{
  "image_size": 32,
  "conditioning": "none",
  "logit_normal_time": true,
  "qk_norm": false,
  "positions": "relative_bias",
  "beta2": 0.99,
  "shampoo_beta": 0.99,
  "max_precond_dim": 512,
  "epochs": 17.4,
  "lr_schedule": "cosine"
}
Rows from block 4 of a small image flow-matching model, named by matrix and row number. Rows with one number belong to one neuron. Each number is 500 + 40 x the weight over its row's rms, rounded and kept within 0 to 999. All counts start at 0. Numbers have three digits each.
After each neuron's rows are labels from the 100 images, of 14976 (inputs lightly noised), where the neuron reaches its largest size: "responds to" is what is common among them. Only what is clearly more common there than usual is listed. The data: photos of plants, animals and fungi (iNaturalist). In brackets: how many of the 100.
# gate: MLP gate (model.blocks.4.mlp.gate.weight, 512x256), inputs 0-127
# fc1: MLP up (model.blocks.4.mlp.fc1.weight, 512x256), inputs 0-127
# fc2: MLP down (model.blocks.4.mlp.fc2.weight, 256x512, transposed), outputs 0-127

gate.510:481499485596481499491502523514505501492500564499453501490441500490592278509497426499500495500502493482500499502500494501499498501499499495400501447507500482498505392500503501504549498493494500502502500450499506491509500498501372500405500510502507495496495500473499501501500502572503498503500499503474502498493548508498501496507533177506500520521501502494503542470540500500504499490494
fc1.510:501515500862503500502536500502499500500499499500518500501420484524511504427499500499499444500509481500499500498498501502500500500500500500500500500507500485510511501500500500500500433558500513500500713451502508498540507500502499501481500502512500504501500500485500499486504502500507476501505500501563501500513443500501500475499511504497498499500500500499500502500508500501499501508500
fc2.510:504493495687501496498501499501505499500500512500502492519581500649499498501501499499504501500544462500493500500500500500500511500501506499498501500500501533499497500500499504499500666498505499486500658500499500546504501500500508494501501500501521502497504482501510500492503513500492499509500499500521493496441501501499498512500499500461492502500500543506501499500500500502499496504500
responds to: phylum Chordata (93); class Aves (87)

gate.283:500582500499503500500435523500500495503500500500533499501501501493496500481495500530500500500499500505507319504499491519499575500502500500495499472501500502500505386500500519502505500498500500500483478501495487499499505500500098541502500484502398500506498502500499508497503500500496493501507500500502501501499513498500498500501499493550503499486591627500500500505500499500499496501499
fc1.283:499608499499506496499446495501499498583500500499537198500497499502486452496522501500500500500513508449499421499500499645625512501500500500500501499509500507500501495500499520515507485500500500500500501500501482503500505498502500509481500500501501497500490500501505518502500516507498501499511497500513422500405504491499500500502498494470501500495648613499500287501509500500497499499499
fc2.283:509497517472500498499497508499509500518500650501501544500493500432500321500468499510499502498509503498499502496502494499466508491514565499507500517500497661381501596503502492500824500502501501541501497500500499500502500501566561500500509499496607500494504505502500496501500316502499499501500478500500414501487500483500498501497508501498502498537478501500509500501457500502500497504504
responds to: class Aves (96); phylum Chordata (96); order Accipitriformes (31); family: Accipitridae (29)

gate.112:501570500468584496418503505480502489501502501500610495500561504482498470513486457474507498500500465500497489519502499467493514500504501502500473462499500500535501490500501916510555503500501504500456503497496497493550502497502530504502500499497557499498503501479496495501550505483503501494508589500497415500499502496502487497498500499499499500434500517498494499500492499506499500500502
fc1.112:500469509507416528520494501503501500499427505411323525501499505522502517479500501500500500499504500513500500497501500508397500501498492499527503666501500502506499504500500286503488500499499500500589248502502508500455491517499499499476500567503368499483500499505500500498419499501591500502499467500501517498510500501503499500489499501473500499538505507499498498499500497499539502546499
fc2.112:501410518497500492500498500499503509185494500504500664485500500501499615489497500511500500509499501437464617500500497493502468501452484498490501551498500496500498492502499500498504542501480515502500501500498503531524499508479805499499501501499545500500501503500500506406499508501521500500506487498500382503484499504500499495457498411500505498532503517498494501500501500511499490502500
responds to: order Charadriiformes (27)

gate.63:512502501513514498496491496499498518505497500500494500511472521482402410499485499500501500500497497510502513518501498506502529500500500500396500440465501501527499313505495502536471502499483500500477500496502517500511500502601446509552501520499475497499500510431502505512500473543500501507503496501515511498500501499478499482451499726500497497500499497500503484507500500500498499467556
fc1.63:501500501500500499500512498500500496500499514487497490500281481479519500501463500498500500500500500479500373505495500497496476500500502500500500499501500477503520501500500496453488533500501500500500534364500492507491503499501508500544500492501512501499490499668500468513500575502496499500500500500499506500499500500500507497498499500494501500500497500503482484495500502499501500500497
fc2.63:500500497505501489503511499501495500505498502500502500506666493500497497499499500500497501505528498496503485501500509499499501508500501500500500499501500500477501491501503498499501440499497499494501552485501500505501501500501500500480486500499500462503499498501495497508501589501534493498500500500501511495500500500500500546499500500500497501500489500500465501500500500500497500500452
responds to: order Passeriformes (50)

gate.149:488502501493497501500501473506512506499501464500500501500326501504561499367500486500500495500498516500503499362500499501499500500496500500491498459499500499494356497500509499498498501495493500500498489452510480378501501500500506500473499504498503503500500501672499521473500496519501491499510500500503499507500500494500495497537511305511500501506501506502502521498449500500500497556498
fc1.149:501500509591500500502502500500500504500499505502467500503500500500498503501528496500500499500502514500500499427500496498500516500499499502505515523500500500505500543499500499500501496506503500500499508483502500498453500501467499500500500500499507500501501500506500499484500501492500500500520501501495539501498500503500500500501499571532498500493499501501499518500507501499499500501500
fc2.149:498500500542485518501486501498491499499505372500501501506504503526513493510500499495501496503541498501500498498501499500500501497503498499529503524500497501501498396499518498515438500505482500515501500520501473503390499501524453504498498500496501487480500512501502500503500500493506503493500497514495498499504512523500500499436507471499500707500502493500494502528493478503499500495502
responds to: phylum Chordata (92); class Aves (87)

gate.132:500501506464500500498556487536507490522500499500565450502499501502000502494479500497500501500502500499506502500498500500496501500497500499540500499503500501519496453500519521500499499499497500500499503504500500649499499497498500500498500499486510500501499500500501494497504485499498502500501502500504518503496500499507497501487499478501500500501494511502519523500501504502496502501500
fc1.132:498509500518500501501467501488501509499500500500467543500501498500999500504499500500500499500503501500499494500502502499513499500501504502461502500500500500500500500500494482515510508502500500500500497489500506437501500500500528500501501500504499500500500500500498503501497500500500499500499500501500500497503503500497506501543501503500500500500500490499498482500500499499500500500502
fc2.132:504496500502503500500472485500500500498500500500498504498501501501000501500494502498499500504500500501499502500497498386499500500497549500500500500495500497503499500500498500502500500495503500467502507499500504501461485502524501500522500500500500500500500499499501503500500498506462499497502500500501500500591500473500501514511500500473499500498508501500573500488500499501514500501501
responds to: phylum Chordata (93); class Aves (92)

gate.504:533333498587514495502518563546496498443505500534509444499500502500502499500500508499500498500502505512484523496503500185500537500501507494500502501501500501471501499500500296501510500500499500500495480496519499512499501518510653492500500499508500500500498500499508499479511498494546495499501502499500500496520500502496492500496501555551500501501513496503500513512518507521499500497499
fc1.504:503501479502503501500516499511499501499506495506516505500500497504500499500500501500500499500504500500499518498501500163510503500503500498500504457511500503497496500500500441501499500501506500500495113501500499500500501501501513499500500500501496498502500500535503502409507500498520499501624499500499500499510499482500496500498497540541500500502500417502490501499500500500500501500492
fc2.504:502500497502512502500501501500500500501505500501504502500500500500498501499489499500501511508496496500499517500500500517495501499500499500486503558500500491499501511496500497501500499496479516502493425500499501508500500500534220500499502500500500500499500499501500500520507500509452500498510500501500502500498501496500500508520501497515501500497501496500500499505498500505497499500500
responds to: class Aves (87)

gate.181:500498490497506497501502499498496500501500499495506501501500501500508499497535498497500501501501494496499505489493507503506511500500500530642492528519497500459500488500486500460492475497499501500497501513469500500550519486502500512524501518496501500502500501500496481498499501500484479500492467500501500498500477477493498480496501915495494502495500493501504628495499498499500500507500
fc1.181:503497500498502500390492492501500500500499500501492484499501503519499501500499500505500500500503548499500500488486500504500501499503499506500498500500500834501500500500500516502500494500500500500500380500500502500500497500510500500503499500500499498499501500501500499784501500500502500498500490500493500497558498500499473502500501500499502499474504429500501500501500499500496499496499
fc2.181:500500507594500499500495501500500500500501500483498500490500498447500502501500502499500501500495374503499484500501500516499501500498500497499500499500500999501500500500499502501495500500500499500501667500499500500499500499500503500500499500500501500504500500500500500517500500500501499500500499501496500500500500500501501501494500500499500500519503502500572499501499500496500500500500
responds to: phylum Chordata (92); class Aves (89); order Accipitriformes (28)

gate.94:500499500539477476500499844501500500506499495499501501499487499504500482502501300501501500498502500505500500500529500522494509500499500504498503500725500499498500492499500500501496502500542500500604501569500501500503545347499515499500501501500500500500497500502499500494499501491499560501494496500494505500501499800512500482502500497501501500527561500501499516500508499499501499485500
fc1.94:499501501492501501500501069499500500494500507501488490501509500493500510498500615496497500500500501499500500500498499491505500500500500492494498529254500500500500502500500506499501498495500500500457500498494502501500481521500488501503500500500501500486502500505501500500501498503502482500509504500500492500500501319499503506500500504499499500467500500499500499500500500501499500520500
fc2.94:504505524490568500501499531500502500505495500500499494510519502499550472500501481499500502499499496500484611498497502417500499497502500476500502570526487500499500486501502500500495493500499500496516500492785500514525513190500501502500495499498498501496500500498475499466499449500506571501500475499500472497377499488521503500502491542500500497499507499501504501520502511495502500501495
responds to: phylum Chordata (99); class Aves (98); order Accipitriformes (40); family: Accipitridae (33)

gate.378:500499491496494500500458496498500499500499492500618497499501500513519534500500500500499502500500474563499501499504498481441504497500506500482507484501500500499498496504499499498521510501499500500511493499497504946507500500522625500472500506499638501503499502500503500505504381501503495502521498502500500499500499505499500497506502542499500502500500500499489414500504499500500498502580
fc1.378:511494497488471499500534499500500506500500496499473507500606500523486679434451500498497501500457381602503502493500514497391500501500498504369509461500500500508496481500497500498518514500500481500502500489498477500500503500559758500413499486498462501500500499467507505496504469516500499500493500500494505496500499494500500512595499501500500502496501498502457370509505499499507504493493
fc2.378:502598496509502479499490515495500501495501499500509494497511499500495500500500500506503501491491500494495501511501504494550706492501502500487505446500499500489503569501495498500437500499529510508500411479498517628516505499501501500500491500495553284498499489501501501529498496500495509501500500394499502508473498500500491510484499500473501471500501492500520500490500495502496512499502
responds to: class Aves (91)

gate.56:500501504500501500500500500489504498498501500539498501499500500495501500496500525501500500499504500499499500499500501500500503500499501500532523501500500494500486494500501501500500500497504500500498501501500506500501500502489500500512500500499499500503500500500499500508499500501500500498500502500509504500501501508500498498500502290500500500500512502500504500503500499500506500498500
fc1.56:536499501500501510501500499500502501532499500444501501499500500511498497500500468497500499500497428501501500501500500501503499500501497500373500441499500576500499507500499496499499500499414500500502506500501498500493500499523497500499500500500500501501500501501501500461499500499501498500501496500477500498499500498500501501501499526503500500501500446500499498500500500500484496500501
fc2.56:500499500500503503499501500501500501500500497437500501497500500659499487500502497503497501499499524499500489500501497500500475499501500501509499503501500317470500489501501502500501498499499501503500521477498499500501500499490498500501500500500500507501500499500502501499500499499455503500501466499500509500544500499500500505660500604504500365501498498500484506500496502500498499500500
responds to: class: Aves (85); order Charadriiformes (30); order Anseriformes (25); family: Anatidae (25)

gate.352:501505501501504500501501500500500501500500503502498419502493506495498504490500502492500495501499500495499498501274499500500500499398503499500506575503500503500500500501499527500505497496500500500621500501501500499499248500398501500500500573499503498500500499495291500501500500533501501500503500499501500499515495446506489499499500488500500499500410498495500502500468500500501500499500
fc1.352:499498505500496501500500451505500501497499511476499502499551493478502499510495500498495501499499500500503501497723500497500498499179498579498501470429500500499500501500483364499498500509440500500500500500496498500541500499501501500499500494500482501501500500501651497497497501502492500491446412500499499500449500502498507500499497506496502500506503500502499494500500501499500500503502
fc2.352:500500501492432501500500527499493499499502500501508502500500501500503501501500506497507500504490501505501498499500492510500499500000501500473500498606500498548501496500456499501492500500500501500499499500466500500499497499500500501501498501496470498500501501499478499501500500504496497497501500499499367500706500500497500499499511500461511499487512518513501501500437499500496501499497
responds to: phylum Tracheophyta (27); kingdom Plantae (27)

gate.348:510500500498523522500499508471497497188500499440506304503500501499499501489498517499500499500501500469554441502501501499487496501502500482425498385501500499504519499500504777504498499508580501500500494493499481495504501500490504500502500479501504500525504494500500506500501500500405508500711507498506496501639489500533496499499498502501500498511455504497500501529502500499503501499501
fc1.348:502500494472503501687500494508500501629499502436495926501500500656501497509502495497500497499494543540493519501500498503464507500501498512500501501498500500499499502500516501495519503498501500500481500501507505500454501499504500500497500560508499503505502508501501500499500473501271500499499473501483514508501503494490500499500501499489506500552498508503502499487500500501461500505500
fc2.348:500498498500507500499499499500502502500500501460500145496501500536503501501498499498501500499502483502500524514498500501501501500498529502567502704537500514455500500498500501499480498503498492476498516498557500496209499485495519500496509499500330491500501500500503500497498501511707498500488504502500501500564500501495500500509496493507500501500459504495499500498502495498502508503499
responds to: order Passeriformes (53)

gate.355:500502501494504500511482501504501500500500502501499499497501499484469496499520534500500504500503502499491501500499500524501500499507503498498459502598500499501498592500501498515502500500497500500500503495500502498457520500520501501498500524482500500500500501503447508500496532466500498498499500505505395505489502465485500499505503498504497499500505501499505507492364501500501501478509
fc1.355:500501507502499500500500500500500500500500487510492500504495500500495527496500500500500500500520500504651499485608500499499500500515502554500550492500500502487496492500492488506500499500498500500500498514500507498505500510501500500493500522512500501499499501509510503506500502500499497505494500500490491499500500502492500500494512500497500499489472500501501500501735519500499500498501
fc2.355:500500500504501503503500500504485498500498490500500485498495500496501497500498502502500501490550500500286501482501499500502506500506491503511503507501499506500499508500511490498499500500503509500500507500500500500499571500499500500500514498500485501501500500504504493501500510500496485501499500497522490499500499514501499500485485512499500500498501500499473498500249499492499499500501
responds to: phylum Tracheophyta (25); kingdom Plantae (25)

gate.453:500000500539504500499515500489500500514500504505509499501499501498500500500496500501500501500499502476502499645500500500501500500500502521500500499500500495499510391499502499428554508506516500500502500520500524493490501500500489500500500500501499500500499502609500307509500517497500500500469502500500500501499506500500501500497501500500500504500500500501571461500509500505500500527502
fc1.453:498000500520502501500595502496493500534501516508502500502500504493500500499413498503501499500515500500505597517499499505502501500506498501438504493500499499499500485500502487383576500518527500501512500511484500500477496501501447500525499506501495501502499502510500500507499499500494500500498505500500500504498528500498500529496499503501500506471500504501554445500503499515500499516501
fc2.453:499000520501504503497499496499508500487500492500499500503501499493499494497494503503499501505500457481500511502501512501500502500506509487500499580501495500495501499497504500488472473499512506501498506505500500504492499499526491500503501500501503493501500541504503501499498515501499499500514500480503499499500500500500498497500493499498521500501500505506492500511500499498493499500494
responds to: order Passeriformes (53)