config = dict(
    dataset='photos of plants, animals and fungi (iNaturalist)',
    conditioning='none',
    norm='layernorm',
    head_dim=48,
    fused_qkv=True,
    inner_norm=False,
    positions='relative_bias',
    lr=0.0031,
    beta1=0.95,
    eps=1e-08,
    adamw_lr_other_params=0.002,
    grad_clip=0.5,
    final_lr_fraction=0.01,
    adamw_weight_decay_other_params=0,
)
Rows from block 3, named by matrix and row number. Rows with one number belong to one neuron. Each number is 128 + 24 x the weight over its row's rms, rounded and kept within 0 to 255. All counts start at 0. Numbers have three digits each.
# gate: MLP gate (model.blocks.3.mlp.gate.weight, 512x256), inputs 172-255
# fc1: MLP up (model.blocks.3.mlp.fc1.weight, 512x256), inputs 172-255
# fc2: MLP down (model.blocks.3.mlp.fc2.weight, 256x512, transposed), outputs 172-255
gate.136:128128130129131130122126128128128128126129129127129126126128207130129127126119128000129128133117128125128128127128128119128130063128128128123127128127128208128129213128129128126129128128131127128130000126129076128132128128128114128125160128126131128129
fc1.136:129128115128128127128128126130127163128128129128128131127124133135124130126126129087166127128129128128128128103128128037128128072128127127127128129125128134128125177128127130128128128128181126128128000130128083126127128130133129243125152127128130128117
fc2.136:126128128132128128128129128128127128127158128143128128131128127127124128128163128127128128128129129128128124255128128255128128128128128128129128128131128136128129128128128130128129128127128130128128128128128128128132128128127128128128129128128128129129
gate.156:124128131127128106128238125149128129128130111128129128133106124128132129125154128131128128160158127255129128162128128122128122191128130127135129136128130081134033153128128123128109127128150128128146127118128136128158128128134106127129126129147104129183
fc1.156:142128128124125137128025128128128128129128133128128127104127129128128128128123128127132128125128127000128128133129128104128128013128124135128129127128128130131144125128128127128140127123123128128122135129127124128098128128123128130129127127126066128083
fc2.156:132128127128128127135181128128131128122149136087132127130126126130128133128211143127128128128128129163131128255132128235128128131128128131128128127128128129128128128128127125128127129127128133128128128128135128128127128128128125130127129127134150128118
gate.171:133128126128139128128121128127128128123126110128128130199129129130103150127126128000094128120126128134126129142126128128128125092126179128126128128130128127118112254129128128124129128073137128128128128130128127128129127127127127129129175128128129129128
fc1.171:129131124129128127137126129128128128128138127123128128129129128135128129128129128255117128096103133128129128094128128128127125126128129130110128109128130126128125136128135128123130128155140128128126128129127138128129127127128122128129188128129255129128
fc2.171:127128128128128124128134128128128128130139128131130128123137128128127128128131128000128127128128128128128129159133127086128128129128127128128128127127128130128127126128128128127128130128128128128125128128129128128129128128130128128128128128129076133126
gate.172:187127128181130139127128141128127129136128129128127148127129081152130106128131128129131130109128128080129129138129128141131128081128125128127128134128128128129128070133225127121150131127129128128130127112151098128143127127121123130128196123122078129138
fc1.172:255128128147129136130129134132127128128130129128127133127131089142125118127130129128129126104129128136128128130117128244129128071130109129127129129127128128128132103133224128127141131128129128130127127128129123128167127127128128143128137124115121128170
fc2.172:120128127123125128129135128128128129125210128137107128128126128129127122128150128025116123126129129126130121000131128000129128121128128128128126128122128125129130135128103127131130133127128124128129129128128129128129121129128132128126128128127237126125
gate.182:071128128142128128085152128127060128129128129128128127128129128127128136128129128183211126000203126122128131092121126121128128051129128129128129080132129128129119129130092126131126125122154128128129183100129128128139128128132074095130245128128113128129
fc1.182:144128153126129127149129129128140130128122128128127129129118128129128119129126127128075128224040128148127128232127128132128128191128127127128128128128128127127128127129167135127127139129118128128131081128128077128096128128127141137126000127131129128125
fc2.182:127128130129127125128112128128125128083147128117128125128145128119127128128119128161131128129129128127125128000041128175129128128128128128128140128123128128124133128128128128130129128126132128128129129128131130129128128128126128127128128129128128129128
gate.183:128128131125130129131130128128145128127127128126128129112119129128128126127128131123129128131127129129128124229113128126129128120127129128130128183126128122128128152128118127131127129127121129128132128129128130125130128128128153128127135128138131127139
fc1.183:136128128130132128095122128105128128126129123128128127168125126128127127128124128126125129127129128129129128127128128139128127131128127128128127166128128128129121128128128126126129128059128131128087128137130123128126128129128105128128137126118000128120
fc2.183:129128128127128128128128128129129128065135126067128128128125128131128131129133128138128127128129129118129128128128128126128128128127128130128128128128129128127128129128123128128126126128129128127129125128128128128127128128128128121127128128131225128131
gate.198:132129128128128126128068128158145128128128128129127125122127129255128120128128127128128128129127126219124128210127128128128128255128129129127128137126128127128128120128154121123126128123128129128164131127127128128128128128130127125126120131000127128169
fc1.198:114128127128128129127166137130128128134127128126128133129128128023128152128128128129127128120130128020131128102129128128128128016129108128128128129136128128128127137128079129215131128128128128128097123129128123128128129128125129130130145128255133129072
fc2.198:128128128128130105128166128128129128128124128116128128131124128115128128131054129128126129128126127146128130255126125121134128255128128133129128128119127128128125127127128128128128129127128128129128123123132128127128130128130127129129129127128084128128
gate.200:123129128128129127155025128128136128128127138128128089129116132127135116127125128131127127128048125129129129000118128063131128140130140130126130125128124127128127127128080127136133127074132129127153126128148118128100128125129120130128131129138164127129
fc1.200:141128128115128127128215123128126128141128128129128171129128127128130139126132129129128128134200145145128128000127131000128128127128124128130129129128132143126129115128139128127122128128138127129128128133106129127180128130128130129131127128128130127180
fc2.200:127128129130133126128132128128130128123129128125127128128128128130126131128142128127127121128123128127128129255129128132127127155128127128127128128128128129128129130128129128128130128129128137126129128126126129128129128130128127128129128128128123128128
gate.206:111128127105130131112128128105121128133128139127128130129118128127129130120127112129128129128128126129129127114129129129128129063127127128128127127128125124128127129128066128128135128110255127128129066131129244128127127128128139135123174129178128127052
fc1.206:125128131121128129127128129120125128120130128128128128107131128126121129127132119128128130091125128130129127000128128129128127110130128128128128126128128129129121131128082126129130127128255127128128097128129174127114127127128134129128159128173104128098
fc2.206:136128128122139157128132128126134128131069128149130127128134124133128123129114128129128129128128126120128122255129150129128129123128128120128128149124128127128132128128128128129126128129126127156129126128121130127126128118128128126123162129131195128127
gate.215:129128128129180127130128129128127128255128127129128131128133131131128129128128125128127137130127126128128128128216128128128127142128127125127129132129128114128124126129124125128128130128130129128127128128128130128129128127128127128126130129128128128131
fc1.215:131128127128130128130129128126127128255128132131129128129128139131158130128129119126124195130124128129130128178169128123128130119128126129124129132130129128127129126128120123128128130113131128127124133128128129128129128125128118127127144129127130128139
fc2.215:128128128133128127128125128129128128128128128119128127126128130128139129128128128128128129127127128128128127128132127126128128128128128128128128128127128128128128131128128128127128128128127132128128128128129128128128128128128127128128131127128127133132
gate.222:128128120128109128128128128168130128000128128128128128137128128128194128127125128129128126126128128126128128131085128127129128128130128129127128128128128127128127129128127127126128128131133127128128128128128128128128128127128128129131115128128143128128
fc1.222:128128122127109127128125128163133128000128128128128128131126128128129129128123128128128119128128128124128128129047128127128128128130128129127128128128128127128131129128128128127128137128131126128127128128128127127129128128128128129135123128128131128128
fc2.222:128128128128128127128128128128128128128135128136126128130128130128126128128120127128128127128128128128128127126129128125127128128128128128128128121126128128128127128128127128128128126128129129128129129128128128128127128129127128128127128128128128128128
gate.233:170128128127128129128148128128128128132128128128127139097144128127131078128138128127129127129119128202127126127128128130128128255127126128125128128129131056127128165122127127143113134102128128128141132128130125128135128127098128087128159133150130127043
fc1.233:056128128128129129130128128134128128128129128136128126148110149128127154128127128128128128128147128006129128129128128127128128000128127127129128128128128193128128124128128128112131127128128128128128117130090129125121128127156124179130091126105170128200
fc2.233:135128129128128133129127128125126129140156129112129130128128130130128128128113127126128129127128129255120135129130123137128127244128128128128129125115128124128129128128120128128128130129129128129128129128128129128133128127127128128128128128128023129120
gate.237:215123128126130164125171128212128128156141128128128129128130121129155129128128126127121128178120127128129129160124128129128128124126109128127128133128128143129133112131160091122127128123072128128129112126143180128110128127128128124130010129127138131124
fc1.237:001132128128127112120112128102127128128114128129128128126127128127128128129127128135129128105126128128127128128128128128128129127128156127128128115131128117127129170127087128129129128125175127128127147128125111127177127129128128128127221128133225125127
fc2.237:160128127134128112129128128129131128134077128133124128128128128128139128128142125220127127126127127246129134000128132118128128127131128128128126128120131128126130126128131128127126125129128130128128128128128128128124129127123125129128128129127000127126
gate.250:128125128127153146128116128131128129106128137133128196126131131128135135131125128131128129132132125145128128125128128117127127124128145127118131130127128170126135225129124131162129124127137120132122138128149127128122127128128125038128131129123127128136
fc1.250:129129128000127128128042128128087170173128120114127123118126121128131118110130128120117135131127128106128128130132128139128130122128112124130129114128128116105129129128138128113126139127123129118125112116114129128148128128101128135128128126140121128127
fc2.250:138128128130129255128128128128132127150227128146128151128128129126093128128000128093126128128131129128129128132127128117128128149127129128128132128121139124128128128127129128161128128128129127128128127128129131128080129128128128129127128129128139128127
gate.259:116129127187130109130132128123123127128125130136129127241128155128129103128140128124255128107130129125128128102127128128128128000129128126125123165134128128128128126136129103108136129117125127128125124128079113128105127123143132135128115128175128128127
fc1.259:136128128128128133128109128121128128128128128128128128084114116147129127128124128127044127128077128134129129127128128127128128255127127129139130129122128118127126057124128136153122126127173128126130131129187129125177129130039125114128151127101136129129
fc2.259:123128128128128128128109128128129128129149129128125129128135129131127130128128128080128127128131128128128128243129127077128127085127128127128128128122129132127128135128132129128129130128128124128128132128125128127128127128130128128127127123132056128130
gate.272:142125128115128144067131128067175128111128128127127096153140124131130108140129128131150128117000083162128127128127128157129128115127125129123126073128128129132128116129129127131126128125149128129100129126128141128120128128115142237129142128127120129126
fc1.272:131128128112128135116130127089164128126128128127128076140135109129130088138128129159170144126000091202127128129126128187130128034126130129128125115127128131135128121128128127145128129124132128129125129127129154128121129128120136255130141128128123128128
fc2.272:126128128128126125128128128128124128128128128172128128129131129128128128128128128135128127127129128124128128133168128000128128128128128128128128133128128128128127125128128128128128128127128130128127127128129127128130128128126127138128129131128129128117
gate.275:129128128128126128128128128125128128180128130127129128123128126129129127127128128126128129128128129127128128128119128127128128127126129128130128126128128129128128128128127128128128122128130127128128128128126128128129129128128128127128129128128130128128
fc1.275:127128128128129128128128128130128128116127128132128128130128130127128129129128128130128127128128128129128128128131128129128128128129127128128128129129128127129128128128129129128128136128126128128128128128129128128128128128128128132128127128128127128128
fc2.275:128128129129126129128129128129129128180129128128129128128128128128128127128129128129128127128128128127128128128121128128128128130128128128127129126128128128128128129128130128128128128128128128128127127128128128128128128128128128127127128129128128128128
gate.309:137128127170128126129127129127127128132126129128128131154165129129128006122128129131128128255108126163128128185127128131129128125125128127128131130127128130129127117129129129127129128125126128128128129122129000128128129129128177127127093128128128128100
fc1.309:111128128121128138128129128120129128121119129128128138117128127128130129128118127137125128046229125121128128225132128117128129104128140128128128128128128127129128136129136128145128128068128128129152131129129255128128128128128128149128164132129125128194
fc2.309:128128128129128127128128128128128128062126128128124128127128127128128127130137125255137128127128128130129132000127128150128129120128129128133129128128128125129128128127128130125128130128128127128128128128127128128127128128129127128126127128128129128126
gate.318:119128123129128136152151126129128128126121129129126138129128133007130151131129127128128128119128128000126128176125128122128128000128118129132124118129127128128132141127086128186128129081128127125076129127128150128128128127127128126128167128255110128120
fc1.318:128128127129127127128177128115124128118126128129126153130127131020128130130128127128128128128128128023128128169126128129128128000128127129126127128127128129128134127127094128188128128115128128119126128127125141128128128127122128128128161131255109125114
fc2.318:129126128128128133129215128115129127128107128161126128129130128124129130129189128130128131128129128166133128000133127138128128255128132128129130126107128124129128126129127128128128128127128128131128128128144129128130115127128128129128127128130192126138
gate.323:192128128129129129117189127106133130127122128128128128102128128126127128128132128128128118130130128132130130127128128128127130128128000130125128128128127129128127129125105127143128127125128128128119128129128138128128128128130131115128162128132144130079
fc1.323:107138129135124120157012129128144128130127128127128118153115129128128124127128128136128141128129128128122129122128128132128127128128162128129129105128129127125127143130128128078128127062129128128255118128128119128065128130128127141128117128120127126161
fc2.323:128128126129128122128129128128126128117142128128128128128128128129128127128127128009127129127128128124128128255128127109128128138128128128128128128126129128128128128128127128127128128128128128127127128128115127128132127128128128127128128127128115127128
gate.326:125151128130127122127128128127119128118127128127138129129127126127128127130128131128000127125124128107128128128118128127128122052129128128130128127128128132038129131128127126128128128125129128127128128128128119128130128128139121114126128129146128128126
fc1.326:111128128128128123126129129137124128145128128128128159128127127128128124128131128130000126131144128128129128127126128128128128128127108130129128132128129133107099039126128126128117127128126128127122128129129125128130128128128127127127125128135128127125
fc2.326:129128129128129087128157128130127128110144130151131128135125128128128128128120128129129131127128128128128128130061128116126128128128128128130128128130128128128128128128128128128128127128128128127125128128126128122129128128128128134128128128127146128128
gate.336:057128127130146146154129129186126128128128127128128120107164038133129127127128127128132128150123129121131127132109129109128128199128128128133128117129128129129000123130131128128126128128138128128127125134128139128166135127132128139131126129133129128082
fc1.336:230128124125112099113105128123130128128128128128128144149077160122125128128128128128125128111151126154126131114123127144129128013128127128126131128127128131127255131128121128128122125124120128128129128100129080128107128128128127128124128128127123128194
fc2.336:119128128127128123128128128129127128115065128108128127135129129128124128128129127205127118128128135123128119204029128019128128130128128128128128127126130129128139128128132128118129127128128134128129128128128122131128128129127128132127128132128128128116
gate.341:128128128126128123127126128128128128131128127115134127124127126127026128128128129097127128128128128111129128131130129128128127129129130128130126143127128129124128129129129128129134128103132128133128128126128126130125125128126129128127128128129087127127
fc1.341:129127128129128130130135129128129128129129128139116129127128131128127127131129126139130133124127129147128126125133128128128128128128127127126139128133128127130119128128127128124128150134128128115128128128128129128131134128129129128129134128127129128130
fc2.341:127128129128126120128128128128127129022130128150129127128128129129130128128115129128129127128128128123128127128127127128128128128128127128129128129128128129128128126128128128128129127129129129130129130128133127128129128128128130132128128127128126128128
gate.349:129128128143128128128164128127128128133127130128128130126128125128157134127127128128118128160139131076128129119127128129128129169126131129123127123133128125134128123128193126127127130113051128128128196159128097128133128131084127111127106129085121128150
fc1.349:121128128162128124149128128128128128128128128128128131133128125128128130127135128126114128127128130129128128024130128089128129194128160129122128128134128127128128125129169126128127128125037128128150223128128108128168128128122125115127095128095070128179
fc2.349:135129129126134140130128126127129126158106128192129128128128136128128133127078128109128128124130128128109129255127126150130131126130127128127128179127134128126127127124127128124128127128128134128128133127130129126128131128128128133125128129128207129138